Weights of a small image VQ-VAE: decoder widths [32, 64, 96, 128].
Rows from block 0 of the decoder, named by matrix and row number. Rows with one number belong to one channel. Each number is 500 + 40 x the weight over its row's rms, rounded and kept within 0 to 999. All counts start at 0. Numbers have three digits each. After the name is the row's rms in percent of the matrix's.
# convs0: first 3x3 conv (decoder.mid.0.convs.0.weight, 128x128x3x3, standardized in use), inputs 70-79, a 3x3 kernel for each
# convs1: second 3x3 conv (decoder.mid.0.convs.1.weight, 128x128x3x3, standardized in use, transposed), outputs 70-79, a 3x3 kernel for each
convs0.50 079:433467453506552468496486515525482467494498499513484499453494485568502472571503491468529578513439442564560511495472497482516540460527487532488519483533497473554520496484524555624539471509590483528465512558455541549497496542504412565424485468518560505537511548560539490506
convs1.50 102:469418523486521524576508498617557442461487611478492538473451432480534471479465465481538473503441581509539468524559500476399527480572428530404496500490552397511480513422566449549537548464482510425462428392550542507547549472513511514523469540453518516531514473473446520517
convs0.51 097:547458473435517497556487468461453536467535487516522484455445529454461497568465493451438477485604459523460492484505455486489533455496487495529521468518493528469482512543474512466594475449489551522478485497523459526536535534503489455555477533482502502475496499500495489547
convs1.51 102:603559482448520525466524531418477480468536494447604596508450458565549465474560447482423514456555513519463497480457493562558530541491486555523430518509534495464487487565491485431498466609512510547511517421498468500511515508522509514552515387551503505509521477479522515454
convs0.52 089:538512450468503514508476492475527525468478453510542540513475574542511417544512540525470516423468535522476459541539452503544422487543394517534485508485446532530478546515530560488418575449420557536477463483446458524500529527530481435405497580482473491519535538492490484493
convs1.52 094:560458482544511532527471552454413541478532469446535493426562497578503540477543527530446545584439446547472514589475457521471508480568463515426502549478490441505505592511565542431555463552460511549512468482539583430498554526440518461496556450499489538544510546528550519458
convs0.53 107:486462509535577480459441454525530524475509448466529499470522480534522497537513485508493570479506420517540543508483503432537464499513486517500556490502459497485561515523487479535478520540573451528499485472500485511456486546495457409539461553479553482488464497552498578475
convs1.53 102:486516506490550585498551512534440518378525564540449476468505440529556459488514522572506484469511513554456502459536577413492454584490449564513504530457530414427486572516579516489499425520502558437535467553527533559559452478491470480575567513480442556487516496429487493491
convs0.54 105:449445540594520473518534490434462475542604481489529494427496437569543516518521475470549428553508524502542531525455500538523472505428516483602494496496495562449510507455400512560579484482525479474566471530486505524475515502510460556466505462530526525505522523500495517529
convs1.54 095:450428508536502495454458512515556423382536522418521562496533468486487516473532470485522471458518487542533469543438495544527571462547509481516499507449500476482544409448515524555523527439483454435510522473465464515513516532530528465477518490509429528514510496498495496521
convs0.55 106:490483503483470548512487504509454551562483533480537479490515495529469521455458623468486528440470490495564529497442526531546418472555507455480457487500416526515530452467451487525461528478525516470519513475479530524534497522493511442493568476555508532471432539437541485534
convs1.55 099:517515528462402480433488557546611467472477491446501521512557455560527498513532519450550497435526467534452505424437527492472563567451507466448502536501453525480460447602429478519412429473502538533493498484432485444460519504477476449510525442453493518534500498453532518451
convs0.56 104:524503487533514514475510476481467481561590506432515488477528403513583555510418560479473453541494528468570482497496482497532436529484547482559488550426571391550487507480498535570502495507482552486528486578489502467533550501504497573469497511486469512503494544541519538545
convs1.56 097:492586521398478442508501472544498575502511508495514480513548433559508506436478531517494517494474483497477504485540417628528527479501523491547541510579484441440482519516439444528568571513505564480502458534461523484569477485509591443546511510511476521555537544480505464467
convs0.57 106:439508494512580536491480470502539434511462538513520514545416509429524546524494509466514505566415451465565505497496478480454489467526570506505486518475499519488509479499514470471503556497578461503527518554498487506506496493573452541521517484510498484512477462601487514499
convs1.57 096:462491476420418512515527461476527571490474547399573466451507429484455548512504530553518528496492571471520531484483537506467577560505458516582504544530531455485447476397568571522489424468582506571453496492510474536454469516562460577536462517540528523539477491543482582471
convs0.58 099:574467458494541525521487579421547528488449403470530535514485566509486517427476580453507520523516428486449488492492510459436494480509501488528478510536473495474496521474507452520511473512479439551466529512536540568497483484480518516523524533480559547437527525528541571447
convs1.58 101:474514544500442471446404467578424456443511526461586573503496489550593464499556525550478520439539526502503483454445513541578488604515419511488504527501504517550559523492533508571527482401515487470471558424554475471476535547490531461514586532467472534490512499461483498513
convs0.59 097:468553509443563498501547520500487473439479489555534492473486523548430509529507513453445556513416571484466472481462498517442563515509453505406540499488531453594502494459538530567510478545487457546485505584460499487521447496488462608450491523512529550519491508508509452513
convs1.59 102:538526505457567557453473584548578495560458491503508545431512489510515489512439486525464501582382499499508476423509486497422673461453514426468525461510496472548499478514506397480489537468461510503460557445510527387501456457561468515521468520504549446474565516444496496482
convs0.60 097:486558475455500464509483494546513472487505547484463486493452514601528558469539505520494508553443481483535475446559517449495457494614434516455512486593470424535489465517516486500573494532467480547469515546458539522452561490489455567457509480511472481492465506491540464525
convs1.60 099:506471522464402443505441505415575587508488521529469485497588535478588558488462556481488513537374481510497465447520525569494574456556519551460522503523546455499492445499492574452451552491519518521483502514487556507480395480554511507554501509557536460501536518440498478518
convs0.61 102:473502486532483491509492509505476565514525557499434493539508469485514558475469471507536535540398478457573437491489470461506556493534478500445541502574537499549417498457524511565512514550522497508478514517544566456509522459499510638451485453558476479493475491536515489520
convs1.61 097:489445505508508494500517449496606513488504565526526492457499487500569476540454548471570535563354514530508499501552470478444506543557550526427537472518534446495488553398522530491515521402506498465473510454455482502510469460552478482510485494455510529518546503482525460511
convs0.62 066:452425439468509486445469458506523533492514484496526530488501529478530557501485513589508581531460572517432515541503503477456514503513498510495488529488506566525546490511535482460491512493515456454470452384438487493487482494483393427424494487430563529584575513598513484521
convs1.62 105:477491500546436515537440526480483423516532468448534576498507481514464497416547492539479517466461495466551498489492538492471553478493414475489509530471507485502539564521510511468460508496540527455515535527529492423598589496523503468561584426470567498529491500503527569560
convs0.63 099:477474528510463473470557554527427540484527539456469470386557460586518442500521483500525464602455485432519456503473531539500504488484529480505487544466507442514473511466523497547557542385473509510445468546446600455510461516520510528502532512477473521530541443478465547509
convs1.63 098:468476447444461569476432474366575560499495613563464467494575561476533493463458510515533499550418508533543464438526523554475548467525522530521516487533472489530475478396510485494515428470490521495448546389499476516524537536491539501454442540555468519429596552501542501548
convs0.64 081:432493513543514470495505479592470539529482457595497456526559523525520523556462502494595500500487515517535443574516550514450433581468527484485517482392465552523538523480497396416493433445500483444547418442474474538522526466531393441476494481516556536454581527493441497449
convs1.64 103:490567550471503517598508487494500495585609545347527427537480445575477523521468484492476457526493486475529544516493528609488507450464453434486483506498512552519550488461527446546511549536543440558554518437646472512604500458474523516543567514485446436470432511586540568532
convs0.65 115:485475550525495509446494500587402433453523561503543508495484437448626500565455465442515450501432492496491529503466478536449518487476554518420454524517524441547493498443520481495495491533492499456510530429518536521466477478475503562398520504532487540512449516471518514440
convs1.65 090:506543447469543467587474456441596486492506549473505391478575577516537512449546466481518514486449555570477497547501435531542551454387509520540467569503582506496427509472485445515445502496529446509516429512429493526492498528474535490510464544525432534468476469505501530529
convs0.66 109:478528464491584441503401533424569558449527503510411487519474512514520482449504398526533491527458457472496454487504513492442477536525487495503497487461513516555465531452493502479527531511459504518478458480499549512515508492524482485399525549502563404511522473493455524418
convs1.66 098:528503474506479385553515480562542450475526512504512476481380468560549525485537494433481499543391519439528479418506595515440586501498504510439545525587459465518544463502442478560572493427455537573480400534501482535539509469431502506535470606550503531546482494478446505600
convs0.67 095:431498519542491489517541543572466482509503526579593478538521470546550513454554526445455485493523502441468492478455515485509502537521468435468534437476494479458516538560511431425542467487494516437554457472528498453545593448490411468543506466499545544539601505476444434507
convs1.67 106:482452483482524513514527505519439448479399651480559464472442558465487555529459497493489511492525537589466473454519507519525587509423531480549460537492577499515455463524556597479359458592521474502483527509451501510498439548500513546539498457497499469472450451545486505535
convs0.68 100:542498488509508434527455548462500516527520501468429513510474478504539517519482482472564492546443485487519489528443461499519547558503472494506457552507562488500490466457514491527549523479515571458465476532513573503514517463490534573473487459496512444513460550546565517441
convs1.68 095:442491571585480452474540413493492582605521544494493508457502469459522488495479496542524508530383523423506470511486492434478540561537475527529514458542514472424498440528500435474504482391508483471390394450501481587561489494516494555543517514481508523422504490511511455505
convs0.69 109:433585483457482507529472528503505488513492527499517456545435470614533481519571510528469548662387523485575535492510479503498534510482490565433504473539534459532522521446492522595502448501543439519471496517470532498499486495503480632473496434569550473545533500572513490482
convs1.69 111:528467543587549532540550568542481555548505495488488482514506484489544562507514524496574476532416531527535542546470520524414559413502557562506422454564595502551445531506529470485497477442522521486490527483581517485485529419529500505540491479531515494507520547505537483452
convs0.70 109:474464546520527513536517460502486583516482410529535535512508511428474491531507512480514476493457503554542543497504460538490528441520514482554401507464482562468538556522497516495465518514509539487479456544491536501495527516509423561469514491488482421509524540509524442483
convs1.70 097:584585567492457465526549489514540461588464453409525441481505492491512506533532434486523495541451586506529459486433506519542545453605523452485529493584557524489477465500607496508471470473534481502474526587443480527538525466454526513580537554440515573482474506568498511515
convs0.71 108:493539428467482576493524501575534454399442528529583463552434461548478518507534540508547483553478536449464506502494473488551503570421434512461506558417524470530474464518487525449540537477516432555542500494493516500504424556558486471507521486521489570461479543529537427476
convs1.71 098:577465510432479461482510470419537504575473494466517534510479551520454516529459463502470442549546458531486505430535579482454495503470451440525524477487480490483559452532485455456484533500453539563457504540488540455493507441510496531534412471500598501469501468510495531501
convs0.72 106:432450495517482512473490484525547474491511495447486504481556507539539483458503419487496495553606498484479507489503537545455545561507515469515491496538473514467501446474645495483464530540563429565504510464507475526483462475450549455575481490512497530468451474539560510530
convs1.72 097:462500482507475492534549525471476528580513486485495506528483494513588507501544532520476494436582503440427531498449444523600530392483544442532576522478513416505548445493575424475572496601467438535474480476515494497419527456493486477501471444556406467512546512487530475512
convs0.73 082:501468515528579436471465524489527470486548473444466522494525505517510505505480491466478538569496456470441515516502508484496466458444468486487486564512536479462497483515511494554553500452508493409476501497532558538473496483462440590482498500512546455527438573536491474494
convs1.73 101:457489547492447486480499545463599467481498528468466520502520491478618457518482447567439514458437543488451475532584489473474561524496470509489503514534522480523464513459481496515524466514546517490434427531523565489548526528411539468566426500411455518475549600439498481520
convs0.74 081:519535508455476442478538543472498497490508468461526515529522486457465454554488520498515551465451583477439539485464486534435577500551582514496545518474538462538511512481520475549543526655508472523476493557502496502462476507504486558498471518491528501496519482565577599575
convs1.74 099:505588526484519480519455499507555523517504581423534490432529496507481504498465511537475514538496507494502491475577508509543469455457475467492516494525477508468529460481498574496596554452496491379516552481546514440478530572522500483480520487531565419563518503475483516477
convs0.75 104:511506485482446548451513504479539475479516471466523554579530479518461481499483509509463538475538460523520521534558538503435511462638492529525487416477479502554510490494481480471446514578495489468536418507508527443512495434543455517462544480525558454471424481519525491533
convs1.75 096:542489465509525473477508568509554572482531490399537450482532539515576524549529553492538479549484488437527510447513426518528540462499507537435463463511563536542544538476509509479441438443472522442481502493547463451452458504494523531478429418585537408483465529519533513489
convs0.76 115:522518466466458526519497487462516483482446463485596508532509463460469456476472540508439465489595504506492513445502561528553477473541479488519546515542454464468508498590532467531560506494487511519488562503471510515525476571428515469513462520489508508474561560488477530502
convs1.76 101:501454511558458496523509475461604445514522511532530556471513460539545531474604505518531482468532488515311494414425519528617565476438577498524546478474535426501568556496475499443506424456518474445508527458443513496480504551482436501577529432468477517497493493469486567446
convs0.77 107:538516480453426522520513519564490468463542485451555443475430441500461485517557518499545483468522535505525509539523446447522537520507482447453467494538451512512557458489515541486510484521498459461502502480466489520517435574488555395489466490569487521449507560507488500419
convs1.77 099:532489611407461511524502485468579530546551547520465493498560496550564583450498456495480448476559421440449545472497591504553485508473520491508505442502543467383488467528437405484478532482481498452492482465488525458463465410509460487515400406497571449412481433521478462452
convs0.78 095:477453425464492534492517447535501470420541508572506459450552478553438521467535547460584589479570483561563541514546537453543528489525556505513417516475565478629564484494520497516481491531558434521493453518471480487517487474535455432454486573492557512519439642496541489476
convs1.78 103:507471530461609462539500533443589535478574482473528481429507560553554467519522506519492495474460452446528536396592567496489521534432528508497513425495475484439524545524567509468534445585530479472546468477618574499499547450529541526501467502558536387502452489491521486579
convs0.79 091:494550439454475548572487482420556589525485474475541481524445629444503482531470485512484523469530485520484506471518512476482495519522535452528558449468523468571513456516475512444425501570562525519458500469508502522598547521457473471509497566495523500535451508511493529497
convs1.79 100:525482473463531537501476538490566531537451509496600483490519491518557507518549420507437497547519430496467492426470525595494549437522493442471546492459473497487536508490423511510532539513431617489428436485585507468452485332445479519422480445535488468487502503433506489446
convs0.80 097:449497547523477553530530462546468487561509509509448459475419445483516515441505487420425526514460521499533447481498563506422520515457457507438500476497485464512557570457483522468440443498491478545515470497466514502528514474530420579446549466565524517535448476510441427477
convs1.80 102:541525494469524485457534545497545484546424537402512523536476445450459515507474561426559508535393534530522490435543499510461622478491451482519516506560499469539424481561557463450441517448531591546523518484419405535524439488542502504483475546530544488454442533517495501542
convs0.81 089:547468439483442544497488554485572463456556482462575511466553500474484522460499480463473490408520546470465508512506482416491492477511528527535430468498485468489499501571544503471389498499472525512467454452511528482506463541525488418484591435471461506526459592474492420469
convs1.81 098:621491511518590470581517511502487456408518517497522462498508517435517407531500542485512493521499444480519539557474506559476501495488476508450500538570492569397545443531507508532474535500493469522499521521513431531464464526453505504495451462530440489533469577425514434486
convs0.82 098:484419521528562457450493505514545511509537408546517509521542556444540454474492458475510516627504486468503512463513499497510466509538471472556501494490472523474535490506483455498527530445507501506442502510545513483492541460499472562488530518484529497451515497514484540537
convs1.82 096:477477529524423512498445484505568433477546503469468530504494504522501463465545454538530529466442577492529476453516540499512542504547498557521485495532544546500468519474486514522481506468446499506502410453466561580513508600526487510512497569426442486525491487534516497528
convs0.83 097:500524495478492464529458531511495495528528477499436520561527532474531582485489554532511443528479506446517524475459490522499575520483517503552548505527571487457461475473568467502519492494464418511479504491607510484465390444476535465554462512524443494507506438491567530556
convs1.83 102:480478487482497518608511491451537518449483607554549429525485445516497469455481523540472517503476497468501496600549406475516455473493467502495557428544440497519538555492564542455497481477495522486532491410496525507529545494511540462501452563568481553483625435473450502549
convs0.84 095:537471506506412470550520437496519527539635463457585532501530493441513525562561525463492475467531525529502453509474489501490453525489504480529522524470454501479489483523486453502483477493503502547506528413426509501433479565473508510448434472463487560501512547548498590496
convs1.84 100:516479542480490505534435533449511488506577402437523527563547532401482478493499434497482535487523517544521531532513493496523464532470512500530500510566520478467468507479533480488480540547434487493449480498526566454501486477518482482545489468526452513472469448493512503472
convs0.85 099:518465479550429487550523471551504540503439439483549591462561534476542470488508562505540470469443453451526558442519543496456515519447552508514469478384532450446535483484468463588420436466484513435543537467539519465501539497565516440483534505498521490542498489542486437453
convs1.85 094:484482518424503526546462445502541526476501538513542439402476545516473474544510498484526531556449481446530498408552457552547563459428511394529543506534482563533562473486456435477496536513486507451451551542509446492457490525475548470535407484554493518511534510511488451497
convs0.86 101:470544495595543533454478498505483523537462566436565481536564434475534514566455504478486510480545499483524525479535513494449441512468509534459551515485485496568479489537550477452456517493442532495538513468485473462513569483494490501535481531532592471469468558497443524525
convs1.86 101:536551401451470499490484517399507582489542428563501464476435498514529547517503510505498527544474484522523484513453478525543464436499591487518516499515536494528484525555507551498518410499493552474648428509509528513512537532459588540487654489541482541526468493526509497549
convs0.87 095:579470456493475520510520566533536473429483532498618539344523459512498538490469524499433456446550548459512522463456483490541479531452517489512498482421497522489469468480537487459540476492464556499486516477492460497500548514465460409537540545466444529493520474518497466430
convs1.87 100:483510504518572606617481513464442483503572467502484609501515517528492453500541456533507519500530427528481543469494509615526517456406520494461504526606492417492562531537495419491516571516462503531486482464543521497455585520501475514470439464539455498493464507445501448508
convs0.88 097:458465487522622530452387528524510518539478501485517479528522528530459534500499494517489529507557510439503504487523496485479466502483524558531488533545548457494510532539509516500463517537526444462467469516523543454486499451498492487512489488528532560483470536476533509483
convs1.88 096:459535472424484507523538485498405512514445484497470587506415555463553564488442508478486498541446493509488482565456622611475442478444518556495486509555523529500485514510505557483479480537510565460466434490501608508482482547556463484454529524507457449495498503443493486509
convs0.89 095:487503459505456525464550509511562463451527534473547455473510423495462498504506506444424476500430554510551485502456482541430508483470482494491477507448491465470517475523487509547391493459497533422538489512467436488572496451459517504533476533521468517455513416519524543466
convs1.89 101:443493492506507567509546474499526485530496503457506474448480522489435530492520549505462511535494448512491433523468525553548440468502510476508571490488506499533521511531490455505436486572514569491477547429574504509541467501494516505437538520487445492516524513508530490506
convs0.90 111:466553532483501497490477497465498510526503480484480509555464494553507508496482504465415473497571439529538502461496577485487525534481493479554542497583516536481519512517445520538547483486526470552457553472517511500503443567426505434542494503529501542509481430490543489497
convs1.90 102:458495493512522486512451587423590498519594461468435557490463483554486475527631490457525453472543478516486555479484453512538514426508493514472458466502539484588518530479560386428488514453551460528478478480479576606444539479454473535478419506469453534484601523479523444506
convs0.91 112:502512555490474483497499485529512539519481464565545482550542470439629446498493510509513501501569541475540476509486567513510420478532521463517554479526366533474535483487561483523442513422484459543508522460444484508515543506516412511486510498518494492457489541515489543433
convs1.91 096:511499567528496466572546500480580659526499475420539510483550487477523525540506543526536484507452543505453530458427541497537558462496507457437464497494492491538488529477481493468433524508596489442513510427457549586441535530459478514575483499462534531446532468460508405507
convs0.92 108:544518485504558534518447520488546545388496480592516525479471571471487505475500566502479502507529462535437486452452432469575579490482490456503495523541449447538496483482480473487483530522485434529470501519501520498526443579481508510474512511489509522530483572467493471459
convs1.92 094:439476477524535463421450507462540465500559633439504477463502477522539443549452497475564483539453523514529443490461550495416518489520438533454452552529510558567465506537460464499512517414525558453499499503563485466458526459482440498453520496546531520459531481506470518557
convs0.93 113:492563457501456489527460506537488541493450551521496503496472598452545514487484500516503463554475603515559483490502492491444537518507508486474474532472488572508449497451463520465485518536439512489447503443507536453483544436542551578355474538527516434487547549486511563495
convs1.93 102:523468589592531484519452546487513505415508579472528421507558494546542582511541498457486517562474478502550520432478541453469599512465516543467509548530502454571468487456480467483473515515520489484577479524538460527550601525501480526491496476512498495513468487494452511537
convs0.94 102:565498494486509461454488495526576474483616499484532462465504456559484552464493487494468445478564455449469528432498517550545497450485512482490481456467434469483456435540495478480465521456438496497494465536480431488484441549449511469534522476461435552505444526416506525477
convs1.94 099:503515565481510562543558489505453499454509496454507537459537474531539516480521523525529510439525479555484564450505443592551481490500468515503529532601505532466485517547492509510500496439504422523510565466517498490472460545539432449494553566512433514559421544474522499466
convs0.95 103:517438505539574476483462543500558516467491432536573571461465507559533520514499519495529456481538520519465459493461515521510500523457469491562480507484545503485449483545503490494529499503517541445472497497523489512521518498503503419512541535525500472532492575475515471531
convs1.95 098:465491555542480493557493476482508502457548482491562490484527510533518474472490477506482534495491487511477494498509551538366614446551415527545520509567518438472486474536481467421550585523535434502503515513493509490561549560450508515551423521495454500501525515488519491508
convs0.96 111:474541499456525514584458455473439477517547495536518475523485495452485489558526513501468506549615552529466517460523476485552482474554502500591448414515550510521547533467502434537459500555528542511526493504457519539445496511467536500556490517405473494490525454493482586477
convs1.96 096:474481480528497530518421464510495468516518548469471447525564525495534494461528496566436457469517493475510513400494514478499541479550482476459567485449560479514513532458466543562443521532462403474558578554523542556455467549515509479472477485478507468476505521479534520519
convs0.97 095:470456474583573545498476487417506474551472516413486521530471493485623493470471495477512505564476461562445490472478526505518505491494490466561520570419565510491512523551541462436548530468521492457483487502477543553492496452492378505510537584455529481588525458486454502514
convs1.97 102:455513481519463449533491509452574576512437582528579365491539527526552533466508520562462512483475560484538494428526532583434522476562440505513462502590566472526494542451575525504456533523545443464536474527570550479473504589471529451512524495511439489467517526547483528508
convs0.98 089:461422440454506549438484503506497468482535503501548490480464442543491503497489502510487575425502498519502453529565454466461498472543489553481439441540490508588498482495545579434465520494532440544495439515469511501502472527545416461427564478504487567536489586485481450468
convs1.98 093:564578536490434474508489478492540451488453438466523464521527511534521459519488557514515452529505421451533522443524520495410509606425466522421501510538527513491503431546443466501468526484536546562476497491531479508469502435515456505513473497484538490512419512558488506457
convs0.99 101:458520467576498536528493472489479443512516540488508480467509490579561505523498530477524511457442516524460489484555484506402467528514494478546440451428502458434480507561547445459472519548461552508493524488466521459454569510552475491470521547447521457532560503513496527504
convs1.99 102:539539494523497419471469523504465541476505446552587463523518530529540535444434439473427519540482472540521418542497526441494497555407480494508449540479474482483465485527449520463524431584458483505580531471489478475484501490502482489477501420500484501530499479491507490452
convs0.100 112:494480585472467421523530554495493499504483502517519484491521501431498502516536441533419556501462532505439510529459542448510492420493544523497505486481474444451554497460491540484521489519485524482520513451509548515507549507503472503513545479508528416556522483546488454540
convs1.100 097:434526507562514429499442481435567531532523440458569512505449524447470524459513458498473489525459534560506457507490488498543539509457577539468498497481487524527485471571504471453509505523486493541552502435438499526470509469536555494456499504488462528452575476468505508529
convs0.101 105:495477505529524508524532489469512491484583459529476560443535535562432519535495548476584499464428408502508516494475447482542511534535495464530461464504475495538521495485504469517453503514502477489491471529465541489520475545516449477442541479564546550486476505470447441477
convs1.101 099:449492581531516511462518508444489532505555502546536483444514482460523496503488448564554459541452530475502515481588415394467500509569499435447533477511502437459538537476489506541558541400494549517518539474482556533450487461513480495494469641576540545512511504435432447540
convs0.102 108:555505484501525499474461489492523506566509561489435447523559512481513460480499460490547479512462508471581508506562513531490431474513508498530444543476524475457488539519519489529431512494504534484486492538538512446496508448484553517452516495487497517533442517406532526537
convs1.102 098:508458540518525500521524513477488537496502493493522440531495455535414486546540504577546463521462470520518546504508508538479482493475571492455529505453495539495507504589484504546609531519460523502536512540480495503490517568364551466397475540528424573503528473435477459468
convs0.103 093:542428503475518498447539515536545468416530487521527483438504437501391533465511535463522522485621473541394500519499543512552496464506446484535463475474479536510488476557506529445462482485518503488530456505482490489516473514475481427528568471452474587493483517452491496496
convs1.103 109:511571522541605544515574434538519483478492533415488449525455446487571471478464537481489503510438485483505534484484471526511415605464510499547475565514505482449477551492550489558557438575460516567511503510516449515544478513541476471475496473513518411536369578549528496457
convs0.104 099:512478548565569427456435522512527483477523489445479519488536505509534496498444503505514500577512485504468511501490504502491485525467517501497497564494557501476465485528490497508595520459491542403458503501533557523440529471456450570478509511493569448486473558488478515541
convs1.104 105:484454523462465492514547466482509463417549540523523510459503503545582466446500525530441560471445523495499476516525450480422561478533497509524460515598525496486462565503455499445560466489538484506501475505532484463553544477457476541499494453551456495501478593398544488521
convs0.105 087:436480537504503514522472433513491467516501549454444484420424510549506562537453527490545551409456555479525523511527496496541500461507490508489509515532490478509469450554525583552427470497453487519470506486469545491461502501519451581431514442530587491482453600490506468495
convs1.105 097:611472465508447451469505551470523444488408486474440603544519505485593572509492557437524511562438461450499541410498484480556538427503487457461525443555524546497556470465466504538417513509521541565430467539572484499457443536475507525478487432505559540508519471479490508488
convs0.106 121:556504501500501533472500414450559539638411497478509520484442523515569430442498530464533505435532509523481514469500500480546497551479484468520519572462499494470491500514446508463519486496540517464490527493532479486492503465512532497508459525479491481473474517462530518536
convs1.106 094:601505512463471487524524491423514491445523445536469491469514488526504530476441446515465533526531509508449536500504514511476527448514443520508455487511449476527484530453564465451566480610499494573556431529526559444427497484513521468484489450528492524508492491471534453501
convs0.107 102:462515569526521451483501500520483453478537491472498498596568526595419484553470426562496439464535516442453476531450463571523535518422482507584520581495468516497509500528432515542419463526500479472520534470515485509433470553512535406539542492514582510464495521590584476507
convs1.107 101:451481515589508524505505569512440515453583396461522559404469563473527498529516484525495518446569453531497539534449431546535555417431478520469483500428583486481559535542553522502443469643560561554517470580527591451447536544453566461460514511531502460506537501505523519471
convs0.108 103:458466530557452498452525500537462482455480543516518526521359514523472507458513475503567476516509536436491496514478507516506529545501488470503459411553543582478478486533483488511555510522491514488501495460501501491523523453518530439533485455501538559486566475535461447522
convs1.108 104:521523510471487604469508566522497537520515544496482422490460511507496466485477471552549490572541427504520459476472480483537365546422467501472442472485521515475494479517499487514497499548490545519521466500467550511517499403399480535435516432575586530505513442484494471489
convs0.109 101:466575454471471492521473449509459523457527442568574487479401546491471468497541484511492477424509480530559543508444504496482537569394523531440498498562509537535489508445487560487535483529535504453523523508488487495450492490450521526509477508454524503505424492510475518517
convs1.109 100:516466533514519448525564541516493427476505482451421464423433469536483485485534518523499474522542441494504546417477562557585512528502454537414484505483531520469486568525562500494479470535531512534531563538493501521480475412483495501475486450577556471459473449547488493489
convs0.110 107:527448446515533469519472501509482494525517568478489455540450527470491532490442531478494501500516555500499464501513520471515483517491537468507536464549466535497510542447585485593482502534441531462515515475499507477501447547515543487490510511503476517502560450592474510493
convs1.110 100:562510523502533492499590570370529455529602437453491486449532400518470509485541495532525508481561494539460576432503390548430440490485497443494540452449538501490483509487434496518581538583577475578566569544430584525480583499429443517459458459502504540445568465499504438465
convs0.111 116:479557411436538481479502549557494496352533552620444501403507526554427563506495533493468457510470509537534511474450539499518537421592432497474453508444561464604482449560489505531478483515437506515505466497509466507525482422486469564489502502496462483503494527458537463523
convs1.111 099:525438515540483506507520577399480469495519552469575484482462438491484452498468507543531478560461559506535510470471441551490550589485465464457486527508438515455499487500509522511521567509526521596480573487493507378469466463469542470448528526525513471469485458431498461537
convs0.112 099:506476477480563572495472511537568472501512516471507527504531505544462524474479508500467526403559448509468475527560498465447509464565510502500449445483443517565491485535522576414394510512513473572505460507496485512493465541537466409524541563477453561538474502478514471442
convs1.112 095:500515503460529488547468528469498585491436441496548512508504499477524445472456518556430493524554442478493484479517498528520541525455466558490471528571522486458499465474500463499455531600504586576493519487540507535476514466526469544436457410484573468593452598519564551408
convs0.113 119:478539467531483555490480461461479563609458454503501488493539498515544468475483480508520501495519523477549520489514479487510512469552438509520498602538483449553483521431558515646441518567463512483502563524559472487475477505524516565523507463527490498526439570483539471540
convs1.113 100:511433471463497490534461450463516550572515485598467412435513511500550535468482499469596473550417480472448529453566489520486551498486502563505520506469497488466548486576427475560480517480547568482453402519492499554585528508534566504470515470450482494529579584472537498440
convs0.114 100:464516518441536521531504480487472497480453523520538481503480554524493546492499459497536517472443439486543492526555467464461525478539504573458457429482518480579475469454553604466471468503493455528519500503468520467508488537478485541477552438519523503480471556537532491523
convs1.114 096:504489518501511585539478515531545595527494421416600422472487526502533525504464496490527496563459535485492446473524535446488564469442446431469483532590557509503528483535530451454469568432533528518467574507494508420490508447472564552595456538522568450546515497510476523449
convs0.115 094:527414480562534473428461496466577504532517491488486513515523518516569515489500500482519498583430521455451447463401520523540531497471488482515543530469543491481480524484500492569573506481492499480484523532519535464521509502491467540440524496476455479487505476498539518549
convs1.115 096:514495446499417530389404486502511427451482597575446410462460510521543501483489467496524506478423531464494451414556487505409608489554471530489475457519572431501483519438445428520547497411452448490487550447473506472564547521536486487556474521445423498524597551469527460506
convs0.116 096:551414434584537561428470482539476497447504505497522448484530496523532421506505513519521503527545478477533433486492472474483555467524466547506474508514558504528509455500521498518520565500533558497460508482511473521549485522516505481489518520515517515523463588602568502471
convs1.116 098:532511417560507547544515423557533446552573484476515422458474443522488504518532465530522517465465547461488520529497509415436562540571426480575470514506510427458482493496509568586478435501492511566420432520450540495548540461511434562565614450499485524528414494497514519532
convs0.117 101:525456467512473471509414457520544473501446495473486522564526392508607479473554499520545516601506434516493432486521521530513542513507494510567447552563589465487510487445401513554599450530504519422484525471530487533537519454513582437517504513443513535504535436530539510487
convs1.117 098:426516542469510558472466526522482444496474509592444444523554499612516524481530471489470496403518483454503436478511503462526482557454534400544490534523478488508577464442531432533494444504505373476550525502508471465606504458534409475466521511558551432481434485532453545592
convs0.118 096:545493527424499495510530519427612451509540503508466476500547504541554462479491521463603473466462568560448456502442476491529468505513501474498508529458473555477537468517530508484563536511493544443511500445476455495559447477555568397489488573476508476435556522500577515525
convs1.118 100:550543540488478506469590497462426537484473475477600404555500533500552530477485465549446498496485509472514541510503537517531477522506454524565531488518561541536500494491562481519562491432501475535495502491513477396539507515464506519495501551530520461474434522469451523487
convs0.119 100:548450491484529453483530481504563495485539476471498522507584529499468621493472521490518480435668456557424497493483509528545474512490495498598507491498481559471505478535480545497504517467484520486496504509512492486518511520450517416646540567381470580452555485480526531501
convs1.119 101:529496465511489616538531544472547511485515432532493534487583527521606451523576479542462526441563508468472529472475438505554482459541537423499472514610561504531512541513473520471485429541475466456535520507553487465463487521546479513489511414501488516544459624498558505457
convs0.120 087:527494537489585523461477491454498453505567482417541544444565479508538473475501487490473458474483495507421487519543529486491468472529474451460434505455409516512505484481450512455468515462495533455534534496480445549497541519524517431481505559473487529524498438510467491398
convs1.120 102:452613563446486476411532445555494486506596443484473515475479569555503485463450456549410444492510487488482494511474582549461465417544464501469453509537533454482489507458437463498435493459446492429473488451573532450462525455421468575510480533446448497491512531494472510469
convs0.121 095:544519513455449470456485529481513502562589452463607533523563497474552474564451533478506493452542532447613516494503542478472497479516437521520502521542479447464449487507481476544505506454413510508500461528503417465460522521509482551473456426499488505481457605490514624511
convs1.121 106:504536466494513558492486425550519441496486558404479496435522542499499521486518477538479555505499514541499489452546524542493514526612517526530509470496562504519495465529483526544491528424506539376553466511462533581531507496498571488528520522512446544497523580429524548544
convs0.122 092:473465597544454432456543435531498446516545512468529591532521457496572539513530554521490465444477519516492524514456497499596471503483462477464485466481515527495502508512488567523480516576477435517543504433480517496443523489473510457506439493482556472520453537491473502561
convs1.122 101:455497511456518589507588511550422581558552436588484499440476503468500519487553465526481526542457414523473503487449528515507416466499526521490441444547515429517524565479487446482546483478451552448535471441422532489546478453508540527522586453455479481511484479521523458416